config = dict(
    image_size=48,
    horizontal_flip=False,
    cond_dim=256,
    cond_dropout=0.2,
    logit_normal_time=True,
    norm='groupnorm',
    blocks_per_level=1,
    init='orthogonal',
    optimizer='soap',
    lr=0.0019,
    eps=1e-08,
    grad_clip=3.0,
    steps=9300,
)
Rows from block 7, named by matrix and row number. Each number is 128 + 32 x the weight over its row's rms, rounded and kept within 0 to 255. All counts start at 0. Numbers have three digits each. After the name is the row's rms in percent of the matrix's.
# convs0: first 3x3 conv (model.decb.0.0.convs.0.weight, 128x256x3x3), inputs 144-152, a 3x3 kernel for each
convs0.0 091:110132111112130092127116152082117150163092144121133102171151133176215146178164184128083133154100142128165160076175124118113135135093155139121119126111079158118070146133172107163120150148120099095147143154154109070122172118089121157080131130115
convs0.1 090:069068193128080052124113053156088109058109092188053054121127124132123142143165139135125111112135106090179122131100129134133126136108126125166143140110121108144161106042161116132129114137163198117156123110125101107135134138125125143118070166133
convs0.2 139:112138145137089125120102175100136175125222086055125117098161125138064208151064088123159141153075147129113133135169129116075181121077133077104171091255039157174061106129138127085202108064144101110132129099160140169136135159091126158118162101128
convs0.3 093:112129141077114131104083095070059099162149120109108092112124136110127104130181067120096101147082098140103134124177148122143165134145140165089164121098203105145236084112088129107058131153085131131129131141160106092089183146148156163127140161119
convs0.4 096:129057138122065158086121084193181130087224075123120091085048079146168138145142136195140162142189148181111110156101102137098132146118106096126100194117112098153134178099153120003106117109119102142101136118096091147078134092118081035085131140080
convs0.5 082:145074130089072158136095152127112137091184142093149159125127093157189168116134115083080122082046064093105134115135088140151065086141115103073151099178173094137123124144099125098078128175154090081140113188153106147114129092158133000080175109122
convs0.6 100:098100168134083114122108113075140090119114137088143086097117110113109149080097115096147093125119132086070132106124129160209149103162119127080151158135128126114121210143103124066118126088108107108118118126109106118143126121140090066141179027106
convs0.7 082:169125140117098168140167108083152185106118097082116117129187152138148142148074111138159158116134124092140105084117141134124188121134107156132113154083075120118079085110125109113178093126198087137135139081120106079056116167099075098144095162161
convs0.8 107:132148136145105149093122152175136113135172094122136155128118144104141086126131084159083162099119087169121182156152131061094126166142106113096143155136101069146123167099131155065185065117126148138135078165115130080133105081162111204123114152133
convs0.9 103:168128091141067117102053168098058141107162099139109062107065121112137102080168112143128154116197125124176123126129160160154143132151085098075143057052070132112114184075119158123072086155150081101093089124140109124120116126116089039176129089138
convs0.10 082:143091127171131149173105127112137139094110114177128119108175103158136140206145135101081141071108104150093079155126136156095117130147149149126118097136134122123133124102075112010027120061149092108145118112074103064137144187172177199146126204089
convs0.11 120:128148086163095094146138127175147113146125123121117141087113160130169111137144174095165083081126119100141119165095131125020111117113148116131136100016127115140110143148106127206135059102150116080158118069115171125072174131184096093174081109144
convs0.12 097:117105118147047155098124159102127160174069105139209128091070093139124148111085118109115139060068094068083133138102132052015094130090097102075129124120095076113124149156149118129072104082132131145145111153113116177092144115135117091117157167116
convs0.13 108:108093119143089103169118123098116154146136115068123090154088151099067161159150131106125068102067109102085122146116136108072082120113135157087160070099078161147120070139078145099145126075140148140141149196101141138186141174191144051117086109093
convs0.14 151:162111165092137146136114140146141112113082190165081114179079108121111147099135157118148131169098137172124134114077150088096166176162146169155080099109140124088140134064154045056229138138107110066139168196090173106096109098123117134150137125140
convs0.15 080:147171134117083130132082077115097109129100127121120139162141180135182156129161214157085122116050125144109123138111161113121115153169145149095141147139081110141131132084125078041147139071080122106140153182129150191105100134113117123149131063088
convs0.16 094:209119147161101157143157145149123097083139122159135152115109154144066156100103127155144163174159179103137117109161134179209149131135177103099131082123090092140110115129175109139115161121121117079118133118091112066116144124113107095104122116146
convs0.17 108:153157126160151087128094149128162156124062137136119140167191149155255158117111158134139142132087141115189152168164173161138167122159109112157117154109168091167138156119168168000102148136162123080124126102135164076089130169128115093097146148178
convs0.18 095:146175127161156198178215172131185146091104113115045115084135133164112150120131135119119067103121101084089104163148156131143091142079116132094168187130134146115174198143127102077068104132152115141137155154135134076081140131150164090102137113107
convs0.19 109:127102117113081139145135126179151181099149114169163160116135080115151135086128138136111127136111088141103161077145093159100068105145142070123150113184114131141115133093180168107100115133119108138124126163156126126127137104115124175122133153124
convs0.20 103:173200130190159062196084195143102118132092078085125114110156111111088137096164141075108149093163096140155051160113147114114117119120158107100101140146093154108110133172119137185094094160185114137156134090107116042138140128116168157109125156127
convs0.21 090:090101124113113124126091142143159163167095135104120137085115152125042065171103156111117127132142136162083112153143069111147065135102090097147118155099104127100137148093103112105117138096153114150122114148164148136102096138198101110115190168120
convs0.22 084:079160110116147161118115118122133161094170066211214173091119136082110144140072118102147147103087136133143071114142127125117138148129109145094142072068143138141154106104100123076113104091136113162184155115095174139132103147146118108086109186153
convs0.23 106:147091131146132199139161166103085137149119114123086142161089134185040121120106134115174168150118118116112121141075121123000070157096122149150111137186105153160103084121153112190185152095153119106140143218155110153069118124116145140090167198109
convs0.24 096:131115104125136157131119195151218124122165167122169153128153153147120154085095145108148152160087120151122132144118161107121101145130167114109084098113202137159090128158084109190070116135163118089137151123034075169121096044144128055123151128138
convs0.25 080:124107156095130148115126147095098073113032129082142109117180145092098147115118190127165093116241188104131136126102121088082127133084139130111099176227143084171170114127144108091129123115109084048105101134031092113099080118107093101113137046121
convs0.26 113:133109136115147174139147137121104117182190081112163104105143131179150146132116150100148100184167146100173157106139127132119183105170063159096110136165171164130162108123117068134142108132142093100161131079104108126072185152157078185176105143147
convs0.27 086:077100116123126067096106161097145143129097110141025086101092116172105139165158138102168101148141071142152077118108127085073083200125146132133118184174168125119142099097107118068080134132121095136123142125150102144099096133065123024059152101092
convs0.28 099:143131103157099136103108138126148172118116137152229117133155144154101115096139087094145206135140149137212181130094110094114120119069150106112106061127119119109054145171109168103109127133143116082139115164061128122111193150090143117125154187079
convs0.29 098:160153136183121157135112129090191138066127115164151102136099105214145030118123105107071124080187173137135081159149109186110095128121154137166160193111106107130147177116112153216105141214128103106132137209100064145151134084119121095109164183094
convs0.30 122:148172154128127094152109106073113189067103118145113158133110128158170137092128121110087125118146181109088139146142072130147087144083107085113136142142151092085127165159083119067134094105125125116114158162108120064076141118160134081138115110154
convs0.31 092:103072105113099107134118121159103142152160075050213106153088143118087106165105153116149085173122186105096142125181127138113154135126128174138130154135105129125111217218130175126167143085105115143182133102147094169058187193100141007100000010052
convs0.32 091:113140093091115081096137111089122140128122131135140152134143118066143210154141135084130116072105065099100127120092120138228163121115148048166176179166130131123101104160107136133125097070090128123122153117180167156092111093209145071179104078164
convs0.33 097:145134065185059180118120147118100148102064101105138133120154121111063084128063125150151088112079105115088080157127165120118135127109160076157179142110099143098183158097130142049117135086110154153102112137087121161145106118113172112147130134107
convs0.34 102:147085129112082128139146147173140164157112097128134142087107164107148123128144183154102175118115158138138160084114145129125108184090141065139084095153102136130112119134116147232163131187145117122099086086130124167142143134137163086161115087169
convs0.35 126:123160166115133096149136140136070083133158001058193150118112105155086140112128171186094139160119165075179154138120160132098106145172092112062143191119123140151087170092078229095086079229098099166099102126061147112118096123163145193158101167196
convs0.36 096:132176166128175195186139171111195183140106064086141153109086134138094168140097118138114115051073202146148126201114154145122174162104140088250141163116121075159154094148172194191084133058139122092095071207133146143114163150149142181134216177171
convs0.37 099:170132127189135100127166077116085124080162120144129092106070095172142113152136152135149150140136132075180121135122107099180151122154117084131096070130157100156147135178204112149109116067105138104131076170167091133173098138119203125129149112153
convs0.38 117:112140124063090082140146152132084136105018125158142055146109141123104086157090110145157121145192123118160200112150122164113125155109115067189147188060100119159184142081125113160130116126201147128119119125085120163150064148115129052157129165141
convs0.39 094:141212168147109104085106100129132135141190080145139095156099115058014062079090109111104112110105129063078094089110092082133067111102103085141133143112130136108091117163107163077091105112154066127128101141098073119104111142082129105091082070053
convs0.40 095:179164098173174148100164196120103167113140132111105152170183152114133106070147080134143150126068182171121100169091150157164139138126109129179161093159137131127141191135057217255179066220127151121110150056042082212165072194163122128184197138125
convs0.41 102:144112126112111126147173139102167154063214128146104125076121109122085095170147132189105133149134115102141187155102094132131203104164141123134129182130082150168123114089111153170156144113177106102141102095108113143070184155121096125104101181128
convs0.42 086:146162151150063127117091171165126118102147159121090131167170105121127124124074147126153132129163163169132173097153143147151140147166146109130125118106145090161170122146083169132079115152093096123046128178170153126163168096103114023108086128069
convs0.43 086:109115155188179151177132152106148131154126120088138089107096128079103085110084174139163147128189120128149087124143105146111102150149091068087106162165009114142102085154116046112104073066132119109098161080146098139080091130176113091131182115166
convs0.44 098:144106088138055046077106152132099047065131082168156093124140096122109135099143130115186092203189165106146246119131125131107122141147086127099135127110096174168103129113144134133102140109145103119103129119164080114080162108163194076100119113132
convs0.45 127:113120095122092123069115134089157183187085160191190136120115102116105168092109126080104152107117176119124099164126123120092125103092128158084125093133206098125146115137058142161079155110129131109111123140090110150139119043135063143155103138097
convs0.46 091:107118119128162127135105087099112087088163119083117106156161117118123175127121181102135110066060098121121121124118097075093122137135069109129175109148152172135199130124053146056076152103061078137096139121082141152119179154130137076118161083141
convs0.47 109:119126108142116104153102134161120149132140157147098141141125100141097148126130153125141117064110133123156062115109115120100144132117105118152117133108080109094137104151154140124094201140167174103126124150123112164101165114100136104136101212123
convs0.48 098:090110097130092118080110130123088128153169102145125114127124137099113101111099124139124142097209147195124139129124126140212198143194131124130094158122131104150083144096115141184159126165090083128087099129112107075100109123150155143112140105140
convs0.49 108:133063114183148132139152166132156158114179180066167112114142112183214131107174120140146127139112102129075097106073177137150107083168091083105080142178183113172198186167092143206060109162130190178156115099065123098141114166166103071107142158119
convs0.50 088:122111110115134096021167131108152197106103187156108123108138115171104126065157132134122137035151105127136204155109165171231194142184114126146122124174133137132100141111117089179151140110094084140076112098089123097100117110100108080110094125071
convs0.51 091:127118120102151129135103120122140146115139154151156120169165125149099158139130084083058123090071080089076111097109125126093126105134060090094125154105145125167157101113064115147128126146079175094115113142117141115145073156152106150109146165099
convs0.52 116:134068185099118094104153079127112139108080157156049132132127126145114121114108094142074142109112161102152136150141139107149146130103115065198148108081214092063155125151127134084212126112163048171162098095179120099107161137154146141096187126146
convs0.53 112:125174112170167147111187138089122168094097069115102128080117129142086141170110059135113096115121146122132140162088164090119139123119115087136113113088189111132164103194152130109127119089143170158113132047100084123096099145165194138129146200114
convs0.54 083:105152095101145098061165151145152144180155137189133132154105102092046095123132169161132120142096119158108130096142104122143104080108080147075130138086156145018113116070178055043183185049183119189128132136105138140090100126151096156135116112143
convs0.55 093:129108172116142163123200115154103124108152153128124171130156159116096078136099119114080158112140095111081099132082164146114145143143146109126143118103135089098180121056084146063156112122080098083090148108117136099078141104160156143162181097156
convs0.56 106:161108117101141129115152118105119140121151120150167133090123102159211126105146101122156175108091102138140158122077123142146132109116105096155111094144116106120045145130138093040113088150156117113154135175086180112149059100090132147169107118101
convs0.57 092:108126127128157159059149125122124117148132100048146191149097147194139175129154115131104116089177138120035154139045094147130082067140151159142168077159149075134135210087135125129027086138187142140132152076049131116134067092136106091157105108125
convs0.58 102:125105095072127226118255116082092097163158109130108122123125125108101158132160198101111141150105117174151138144147108127084121146123178063112118153036134161161116102046046139013152127138157115152126095133122154134119083143103123157092163113142
convs0.59 093:161067136119171141167114125103145180064172138159136113160090136144100165126079191134110152093125069149142167108075153140154102105104126107123119101177132106116146130130118182120165166102169120088137111145121145138102097145178122112147159096111
convs0.60 090:088115143141195178129109138087178115092039124093091107145145152138162156124116179026071101078133075074104116145152110159118097146147137119177175189109103147092108132071186104068229138120100128137095129099115109116131115145095143207090120101110
convs0.61 106:145082095168167132089117089171089161133127098114118166135137133121131095154093111096114141130065091112057108122088128127150093080127109115104112107091142097115103224127137120002138111151177130148114115147118122130122142106126125130143110132139
convs0.62 092:133104093117052110074096108116120165115119159118184115138124072154090139149154147144140148101145127145139132105175086167215157076167121102124130064187204119147134168162151077162107148125141137168144150135139064145138083077163172157116109090145
convs0.63 097:142129108136075136146127108086121149126150164177068156116149145096088152129131060106110123116087087102135114115069162090105128151137101046118109068174131147139125071035091131093195179175113160105137104113164145100196079126166119122115118120129
convs0.64 127:153124123155089150091133107090115098108232114081120164126074122149181108125092103112152113094144154088177136085109142139094121094105117125170088122137138097173137112112117117105117131097096131114141142105123107107138124130153140159150108162090
convs0.65 088:153097122096070071058080126166100108188175163120132145137061121148137108111140172170116134126152211084149198134146145127128147140122139113054119124105072081098070125113039103102112101123109159170093099135177123140171103047154102144100132081140
convs0.66 087:108066174126165136139156113093130108070118131144152104099105101126153168114122164116187119183156163136099117087133121152152186082077079145147172131108103160125166142071131147132189143103191091124115142077123075150117120066077117122104068135091
convs0.67 096:157160146121137065129086085145128148143237111128169158137032108156093150163158116150110094074146120077235142116115126083104122107121142084085099118082107185070138143113099093072136121155102117141126101195147133129121165195132183147162126196132
convs0.68 135:093206123190151168145096120158126088091193008102235058153141091182084099139029118108119133152114106112121112137118135176068085148079145139163114175151074172149104145130102130108106117067094110153177140117145120082082113126134112162068125147120
convs0.69 091:107135135147148157144107124184148194098150096161142118155073079110107092128122157065077072122110105087103093150136121119122127089118083150110162089225160150140128096175158140157172148100116100156110118124183141111189139096067087174098129145055
convs0.70 080:124152157194166125157188185155118136174144164096194148164080159142169177122115119175115132126179118118144101177097103150129125106157140124132134092147153134089126191087069125080073085096118123119103117148108119079119099107168154131204072160193
convs0.71 091:113071115122118055162120103112132103102151101098147092072110117132125143114149212152111123102180111134094146097129102118123153157118112136088123096098168143077139108184136120182125159060155140101062086205140146155111141161121149088169144123128
convs0.72 118:102145148131143134117104139150166153133061113174129117138086129085124129144158085145104155165099130067155180167106148088108107112128107137139112071062159146121140093168139149080191120175108172141061059102140144118106204096102137121185114171122
convs0.73 076:104173095113144130098106144124115081195123134116125147121117108117081114166126146133146131137143100101158108153149129176113173175128147172139134123054190239117132173150120102086177151081118154105036069139147103120107124104083188128166112151152
convs0.74 124:158087104126110120132151156184096148113141157183126080140097132175174149125144106163088116109116110125086115126067124129140115119097124083107131068135122137141112108130089095238092107153121107114104119083101071141108053138130133145167189054131
convs0.75 088:138097169104159101199143152115073096117124120104172089096134116125174098121124137118111056100145078092036130158124186152164138130149132098107183223177117111180179117082131037132038096076167212065100123149113093124190048142112088151122141150067
convs0.76 095:148063076085113112076165086098146111130112081107135121119068116072054115144148117111115119173121160127152123119152103108148105091153131135113105141142149066109174122053105099135084105157116115138111131051112079067126110169114088103195137150243
convs0.77 091:061123073078105103136113104143105093168154128158152081085053191093133076118096157118120122112099228088104111129130139092121153082096115128082147137094159161104085099154141127060124139113165099109135144154106118104142076047106083073080127138021
convs0.78 102:077115128142177123192109132140154083101130146166139100130103153145152137134145135143180112107153187157079130148113156134140113164155138110106132126066134137117140117078078089135080153118130128147088206165164129142131106144141119100146110124135
convs0.79 110:125126144163182104130135116122170132137123081126104103120092141129107083100139112090113113081139143120119103121140164157164129136098121158080157120109109055069138211155119154079171081108132109126135147071119075125103108114128113203145128085171
convs0.80 116:174155102148142200138175167121115139107143115145101130154070120101138094131108146119129118183154125165122145105139130128079088118092145073098151094181129171120146134106190194161177127172056114112156124183250126132080167083093105098106014162131
convs0.81 076:168092126084150174098138163130121148143072120122132118142130148109100145088152143163083166153139109110151159120116121139094087143102100175152101100176166147056107146184110073112110140003061147098071067097183109088106191191122103185132159134138
convs0.82 083:126134156110165096150163152091164166140083129115072092151135177131148183139120097127106170089120120095167113137098097194160148123094098141151096148145124112062132128088151120136125180067170119170122131116173218144131074080141104071210131085140
convs0.83 076:080072117074131081086083108163131154104130093176151164079104085137124225158136117096104166159131146132103167130123158162128185159112202092085139084104177160100147105160158094153122123130126119064106145127094133111106149098133118162186152139123
convs0.84 088:123118168109124130088123101107123121103131158092117106075105178139188163140164129142109133183124078140084096136127181143167138121152164100167149221138134090085186104122165103111105098083134143131125126113183136145111131096149101103129179131131
convs0.85 085:168108153094076055088099098124092142092078069067113120090136114085091113083133138145129036130187103101080089130102106177141142119158131167125127086089119122113150164127134132188104125121139138140099120098103106114115146109112147151165101175106
convs0.86 100:126158110138200114122135144111152158136231134152072123122073151087106127132137116132068110154174121117089125101153142135152155166153130098141108144104136118115142140095137146157119114149134112080156099101147138114078168137085165201157151159124
convs0.87 104:105152128074111138139129103130138100190133096124144139112170111021077155109131107115107067142077091137075128109112121109142079088106128130127110108090168139086104138171158105098154072062181112098161152148142181128064140144088110080233116094153
convs0.88 094:116145059103159139152162109125184152149143133133145116111116138105119086078076092120168092126096091130119171147132121142129184111087156088130185129104142138089117120160123162237156098206083099105117081144103114154169137138116122098120078207096
convs0.89 133:116136131108135116137070165152084104112043112088057140134066120056193174106147154138135171151085101127106102125097148116155098141111124173095127086131139081182131128075084100124130103144061112128138116164108100095155120126134090093121122111133
convs0.90 110:172131118144112083143181125094127111154193170128108108140099121153116137125103097117124127154057140196125155087132142149149159150131142163107061140233156099130122117140129251143161160149106122112140184152137107128138111098119075238119067131105
convs0.91 091:179115162116093078118140145134163115170113124112088092106101149119078102148063140117068125134123100139126093100151117104083119125090157130097148065191113095105102118195136147092154125126127138056163042142136056163159156111168189108138123130094
convs0.92 107:140128130145172148133122114144113090199066052107171076111099103151064132093124155075123113193107121166071163081103108115102099066112120133088126174031073158062088126113129156048065192069142180135075116162075140110058137083153141163110139130160
convs0.93 084:162128166119141086159157151081130109149083053178252113126100129129129132144097158119034109110141142122110132115160189155173097130208158091051117056135121128140152172076186144156133150097106145201124102078097090096114125079141109053153118135109
convs0.94 088:121124105090195112143109104124152106146081125146122126131118100080078146108128105136190145146135179137152174151139125103128089140134103109148120105184052119113111087105121146058093126042152137106139119204106106185183112103164162199122128065126
convs0.95 097:116070109123140131163124141103158142121140157115101113097150133089053166089185143130159140148167164126137118143106124127152104116134087074103087169188107107094134140118064113239178103049102139077121154155207100137115058076138180170077073144129
convs0.96 084:160169094157107172104194108141114088105136158148118126085100125153076149106174146122134108136113140136134133116160139100090141117099132159055087113097101129098081152164102127123135150090096148134138084139107087091106155144126113125217115094086
convs0.97 101:081104059088098113144100127128161182128227142072192142109158124172061202090127125101093150178162129134179139096123083094123113091073081107112165110058106148116123075140105129022088121104095128140085074137161123101122157177124146133141130113147
convs0.98 095:135140144178141111188152123061145163178049174135216132120049083097101121058084163106097117094092108053155117173116128124092116122145087163141110135115123124148179123158139068211148101070092199145137143057126141126118130170095111149123107149144
convs0.99 083:097120112136100177128099125188206209155191104158110173129149154090140165127058136168122127195130090147106117157172113109167177161124158081156167116151181129097131123146076125068115046067138075070091143094088108095110112128144090131176111101161
convs0.100 095:152129123137166165105147116090102100127139128091145126135172133134150132155138126126103146110049151107163106140160143121176136130152144137146163125161125151152170160106151119158117168144117099145116156151139115147104100111123149101125121117136
convs0.101 108:101184086148117123075108128126177094122150119087117176165148123101106133125107156136088072133120121171114095127145138162143146130192117153119100111145039150124112140133095141189088093171069139159094162123096139084132178096149162255091124137254
convs0.102 083:165097110076141067085078109117169108139114181123077116178102147132121081192169153123091065072118125084126141144133165135126100126105098116136084073097104119172079135080198112106114161037163139085147123138118114053073093226106171159179121150127
convs0.103 083:093097166114204162180161137098102092156082158085137075108106169058053118125070150120102071093091107162148139112131113190148109126131191114100123136058123151097124072055102116135174107072142121103123141118101201123147154126088081127098112195144
convs0.104 081:130162126129132210125114122163126103105136152171168171152162173134171193120171177216157181158160201122155131145120131090084181091135137099092076088098148103111139142159146185099061089077121109143185127169149128082170078171080122133154114067083
convs0.105 080:136142166113099117126116118143134097135179152108177142144161129158064121167163198128120138146104113135112091072186111085131137142119119180169146122101138111126146124201126178068155089114106089141118155152099133133163083119146175104112114067048
convs0.106 119:093180134146103091117121117123164131120101164125125110144150132070123132096131133130147081125173145149135121151181107127057131112151154123135087120065122106103106144181126105169077065092136125122154090000102108160109090136164191074172132108044
convs0.107 081:133109110107165147104104114142162057130136138109094151083090116155125133118121108108127116113090103067160108120119141143131130079140109158110142116176191129149202091108083093109085123078074135073057057098095076103102123116071107198076115135127
convs0.108 094:109132098125131112127085127091110183129085155112157159064182092155130148154147142129112159094101092140133113111133100115161107081155139143166137127149112161152141190114173103076117146037162102146166168099121146101149106137150129141153141100170
convs0.109 085:149098092166171175110123193161080090083118124112161128144126158126091137168127126142048070065122087087155143174155130158159108104139126125131103162157147145130149075128076144090078142055171134158131107113108104087105044173078119093123165060139
convs0.110 086:161122101148128109121097114073087141133102081108030153182130159188122146167137202138133129133112137134151102119091105103189088122140137113126095116131099073152105127064118112190164154087138136101118096101117105103136120185081164121182129095193
convs0.111 075:109143116118153145119140134175120085135172124140140125153116167111088185153106203160118100122061110139138109115133153134074129132111104106087167155103115166088112113148044071000103113060127048106180149142117163103129120107140156161092112141121
convs0.112 083:042126122115108129102099144136089141067121055087090131072095142128097102143103147109082195128114140102150132121082107113081060124095093179134150162152170093118154164100093181074052126194179071144124170123050149079169135068180171197142108175084
convs0.113 107:135072118120143154113139146140105098105163117089112167116118137135073118106097119146080157132000136104090096156101140114069138127093113149150129153178150146136126107174173189121199142098150082123111138225137132143147167122154115148095115101149
convs0.114 090:113161148154138149155169113179132134135143204166088123109092181126139128093094134113194158132153121128141144169117137119103118097137161140117113121132157110139160155108123146094137107098135118110113081140158164152139098119197129157132134180083
convs0.115 092:149125167145165106126136143118085163162158126107128148123072103102066128182066134151124116104155112152110103098139136086076115170091118190125125079129080112159151166125158067096107151102134125162082148165126145146111124166179112168148162123089
convs0.116 086:157132193133153108108142115097120129106184092127093140105100151141071098111154129095173134133107131130164130121146183150143208190168161131149138128173119101170153097131150130152107164127087156126137122081101137145131152118123197188118146147102
convs0.117 163:143135119103117131144120118225000129255000054094255208087136176117083167104090143087149157160133086127136119123127118121116112129096111110123111149093145199137095067161132197075061138107143128114116151120048125144158168105139111137114105126114
convs0.118 097:136121101126094121101134109123091188150146149155113123106135113145023050123103077120136142115075140118173154126172139166255163123171125111106144090121057079087169142119173136138124160113113148130142115153113117099135136109177094147106152087192
convs0.119 139:168122140084042117094188160077079102015056082122112158136152133164162113160116103133071135133126143136151138108109119121111068134105118128162150170135194103192131059148094143117081152090135121158125174132086159162128082121186084112163092140133
convs0.120 153:141107134147123099128083160109107189117232130046109114120135172125134060161141130137123130149075145083197155138128141103030122110106135102110150071139090106146104109072171104163061137145093132162135113111133125138131125113088157117144119121135
convs0.121 085:085160136149122128157109098144205084182178150142124145117191166139132149142108123097136147109049147163131141159128168169102173135140129128170102147139123114172114171128182211167069157086125077106132128134101083108072146069163097090108128113142
convs0.122 090:125095107108110126105130116105113123138015150097172104137088200115123088105104124047135154146102069127121155112121100152108148139109103139098137127082171077142089179117197175134151205138159133075105149085093130128108168088150134111150192077069
convs0.123 080:109131085128135148109143054126191088148140110097107074124152185092141151122194149123103115135130114125148051116171127135110113098102109108141122193115095156145112100212122098138193162104112131096139172064064114043081114085174143180135112117090
convs0.124 076:146103113123078109118150143146124166193115144154123136115149128144061093117154156075165116078074046137059137106106098092150118109132111133051181085085092146097124121113055078068081117079090149101153147071067111116179083078123153151134118131130
convs0.125 142:130116121112170108121148092104157172124074100173044122122171168179012078126133160122166188128119143120106125108158149175081075110082103125161160153072127146078150149208121167068057101114180120110134082193171159095094122152087137152172142101104
convs0.126 084:109072126126135123162129159111122138187141144129122144146130074095120089119112155120206213163178193115222162096068084066034049070048082150143158108140141105108131155030067088069045085076123100149177101074111080113172124123092137188100121140148
convs0.127 109:198196195224121134136136120093115065110112166128126096170164181150044072170065050186156118169111149118103129113081129102094085111148134169116110097089191103092125132091114209031094141097084104127127112194117117163115120105064112098146162108139