A small class-conditioned image flow-matching model, trained from scratch.
Data: trained on stained colorectal tissue patches (NCT-CRC-HE-100K), 26.3 epochs.
Rows from block 6 of a small class-conditioned image flow-matching model, named by matrix and row number. Rows with one number belong to one channel. Each number is 128 + 24 x the weight over its row's rms, rounded and kept within 0 to 255. All counts start at 0. Numbers have three digits each. After the name is the row's rms in percent of the matrix's.
After each channel's rows are labels from the 100 images, of 14848 (inputs lightly noised), where the channel reaches its highest value: "responds to" is what is common among them. Only what is clearly more common there than usual is listed. The data: stained colorectal tissue patches (NCT-CRC-HE-100K).
# convs0: first 3x3 conv (model.mid.2.convs.0.weight, 256x256x3x3, each kernel summed), inputs 192-255
# convs1: second 3x3 conv (model.mid.2.convs.1.weight, 256x256x3x3, transposed, each kernel summed), outputs 192-255

convs0.183 118:147099077119118132101146112122126139080169140130128152115131119141111137114123114132104168106154162124128077126133136096137118158147145111080133094143149123100147117157192137095087120143128155
convs1.183 129:119113146120111145162112115131142109120105113135086102127144086092132113155129123113107127120102129151123167146104145183134130104100147142173132075088168132121088112124102154105150146154117146
responds to: tissue: adipose tissue

convs0.241 201:118121098114118128093131095109121140138102123133146175164140102138104167104125145102176100132157142123136119102100152111110144086134155117117142118145127113137148132129097131119132122118109128
convs1.241 251:101152164110130127109126116122169162127101131132150081000133125158206103123132136134121160110112097093116109146157153112153097161115114155117153121130122152078136093128119171149117127099112132
responds to: tissue: tumour epithelium

convs0.82 091:160095153131136114127147123098144107141123132087136162085131137114101101136143129090150118138127127140133094120110072103152160116144183158116131113129131140131147162133135102146120108123098132
convs1.82 106:169140125111122155165143160138122118133110100179168080172121165089080094130155150176117175142111159128147131124105113105120114145115121134122106139123136138131148132111106150162142106099114131
responds to: tissue: mucus

convs0.79 085:133077112180100111085113152122135164119151140123140039091145140138168123121102132094100142157138125142155167069122119121136178096126158140080127136130102113128115145094110150143119124129126134
convs1.79 117:130125122125111127132135146121104088163105143110123103162135148106125123127117125134137156179150103091117157165075128129085136094130150134144116101129115123125099107143124127141125141101118112
responds to: tissue: tumour epithelium; tissue: debris; tissue: normal colon mucosa

convs0.85 102:148107104099129150118116141142112129114119124116148130156095134143134134153086123141119140152122108138121125072169169137124152102092111165133114107140125103118111127121126125123136134156113115
convs1.85 120:162104133124135102108096145163158148147133122097118119154100154113105090110131119136116137123139094150107122124138100153124126085123117117192138138142160123096158126153144158099126099114087114
responds to: tissue: mucus

convs0.142 096:123165237151134161128183115110138087155098127085130150097142120111130161138115135120126095119139116111130128103119119100149104158172105132163134145152144108182121139147145112140118124152135047
convs1.142 133:130131148106112109135132139123185163109146089135071171126162126140122111151141088154144141135156129107139141123149179138122146117119119172120123098127122106116143125134114139120153088119100194
responds to: tissue: adipose tissue

convs0.242 182:096132203110094115148151112143179147077125144118142070000106132113172086095109136135134139153113132144132084139122129117178195148102153111083158107114141117087128125128149105149072129127129166
convs1.242 236:132114055125120108081127149102070089139111109134131184255129105129042198157104149166124096152120130116108145085121147114107128102121136108145158127110142155122126149125100150110138131153112119
responds to: tissue: mucus

convs0.168 086:120149178127153131141101158105209096132151127137148123045158138097120072142104128089122122124115126116100100182121131157160096159109099091149107130141125132133138130154101100139137116078110167
convs1.168 132:129106069160120133154116125099059105138108074136180116178121157121127162101120140160103157113107121180148143094127123097096137120124124183090119159149128159110102124136132147151173133139120121
responds to: tissue: mucus; tissue: cancer-associated stroma

convs0.116 072:131172105104148146111171101153145091146123120107091124096110144146135169083137140127123146124164143127096114166116096130138067129112122128123135143131128152068096114128155148132115140121114189
convs1.116 074:143105125170094128104180100117108146084118085128158099083145127108150132107138074100144134133130123131139146139153153110150137124154120165127130124116114069140106121164147137104132059135119119
responds to: tissue: adipose tissue; tissue: lymphocytes

convs0.238 111:078148154134133131109161127175126152091141147135100141123116135109121148116130128151112187127095130138140093136078161132151118083128138162166134133134132137118151147123087122121132146141117128
convs1.238 089:132138166119123127131146119088144141122129140122133135134137119152140133136156152138133091086107154071092133144126137098130124141114158083117162160138103122123088126135136115086118097133143089
responds to: tissue: adipose tissue

convs0.205 103:090125167133144105123134145159130110132179120098134096206126134125123148114133128143093099129107153149136084070134130111101107129122116142123123139157132091146127122116093132101156132088170170
convs1.205 118:136084139111143153126124100119143143144123100106120128073136094113130121155112123117146106107122086125136109153134134123130118156190113146134141126124128157140100109083165102092116104172068116
responds to: tissue: adipose tissue

convs0.41 112:210168154160138124132112130117099125123171128109156128150129138143074119165143151137122113141090143132126139165109111081134140187167117140085136068150137111140102149098121123128136126147096102
convs1.41 118:129140128137121098117117117162147150131152142122136155069096133125122117195124084083119146142165129163138086149164106119148140141132153124137092084132141138127138156140100129044141130154125145
responds to: tissue: mucus

convs0.149 068:112130156126128139123074167120116120081120106134127114094128099104085119123090145117125145144133141127139202112118152117148223132112151139115126105135131120148138091141148106105121116118137082
convs1.149 098:127090114155155121149146147172168179151138095118100097139121085147142145157119111167127104124122136087122127122129159165114150133104162105127112120081129101109150129150108136163138128164129102
responds to: tissue: tumour epithelium

convs0.50 060:102135138132140127133127197118146066171147123090127094086103156145121154162105127114168086136138143124114193095159162118072158114114099120116129125146131127099101147090143090156139129125138186
convs1.50 094:120127163136137094131133098111141110117147085154076116101134155080089140111138125122144103104108115150114129138145153130176141088093127119116121155116144084113114128105081121148136092143144144
responds to: tissue: mucus

convs0.129 140:139130135135076095128097111138139118154077113113114166065115130122197113100103138079125147117101121133109081112121102136099059108095112127137129146134137083141091155143144120127114138135127075
convs1.129 138:142098089127138147120118126119074132102143083118103140177126125110070125179128131158118113105130137147155136125186120153162112173132114132157110146134142098095113142135124129177133133155164179
responds to: tissue: mucus

convs0.72 112:160145160138153107140163141093077073159083134120110134177125168147120143160133079132116131144129149154100116147099098091176114104142111197158134116167130116149122108104124143116138133110144125
convs1.72 141:143120130126076181147143131115191204164145081121114194108143088112153108170103147127135155097071160093129077150152165142114082150139085132096130152095161098127161121112129110147096076142119171
responds to: tissue: tumour epithelium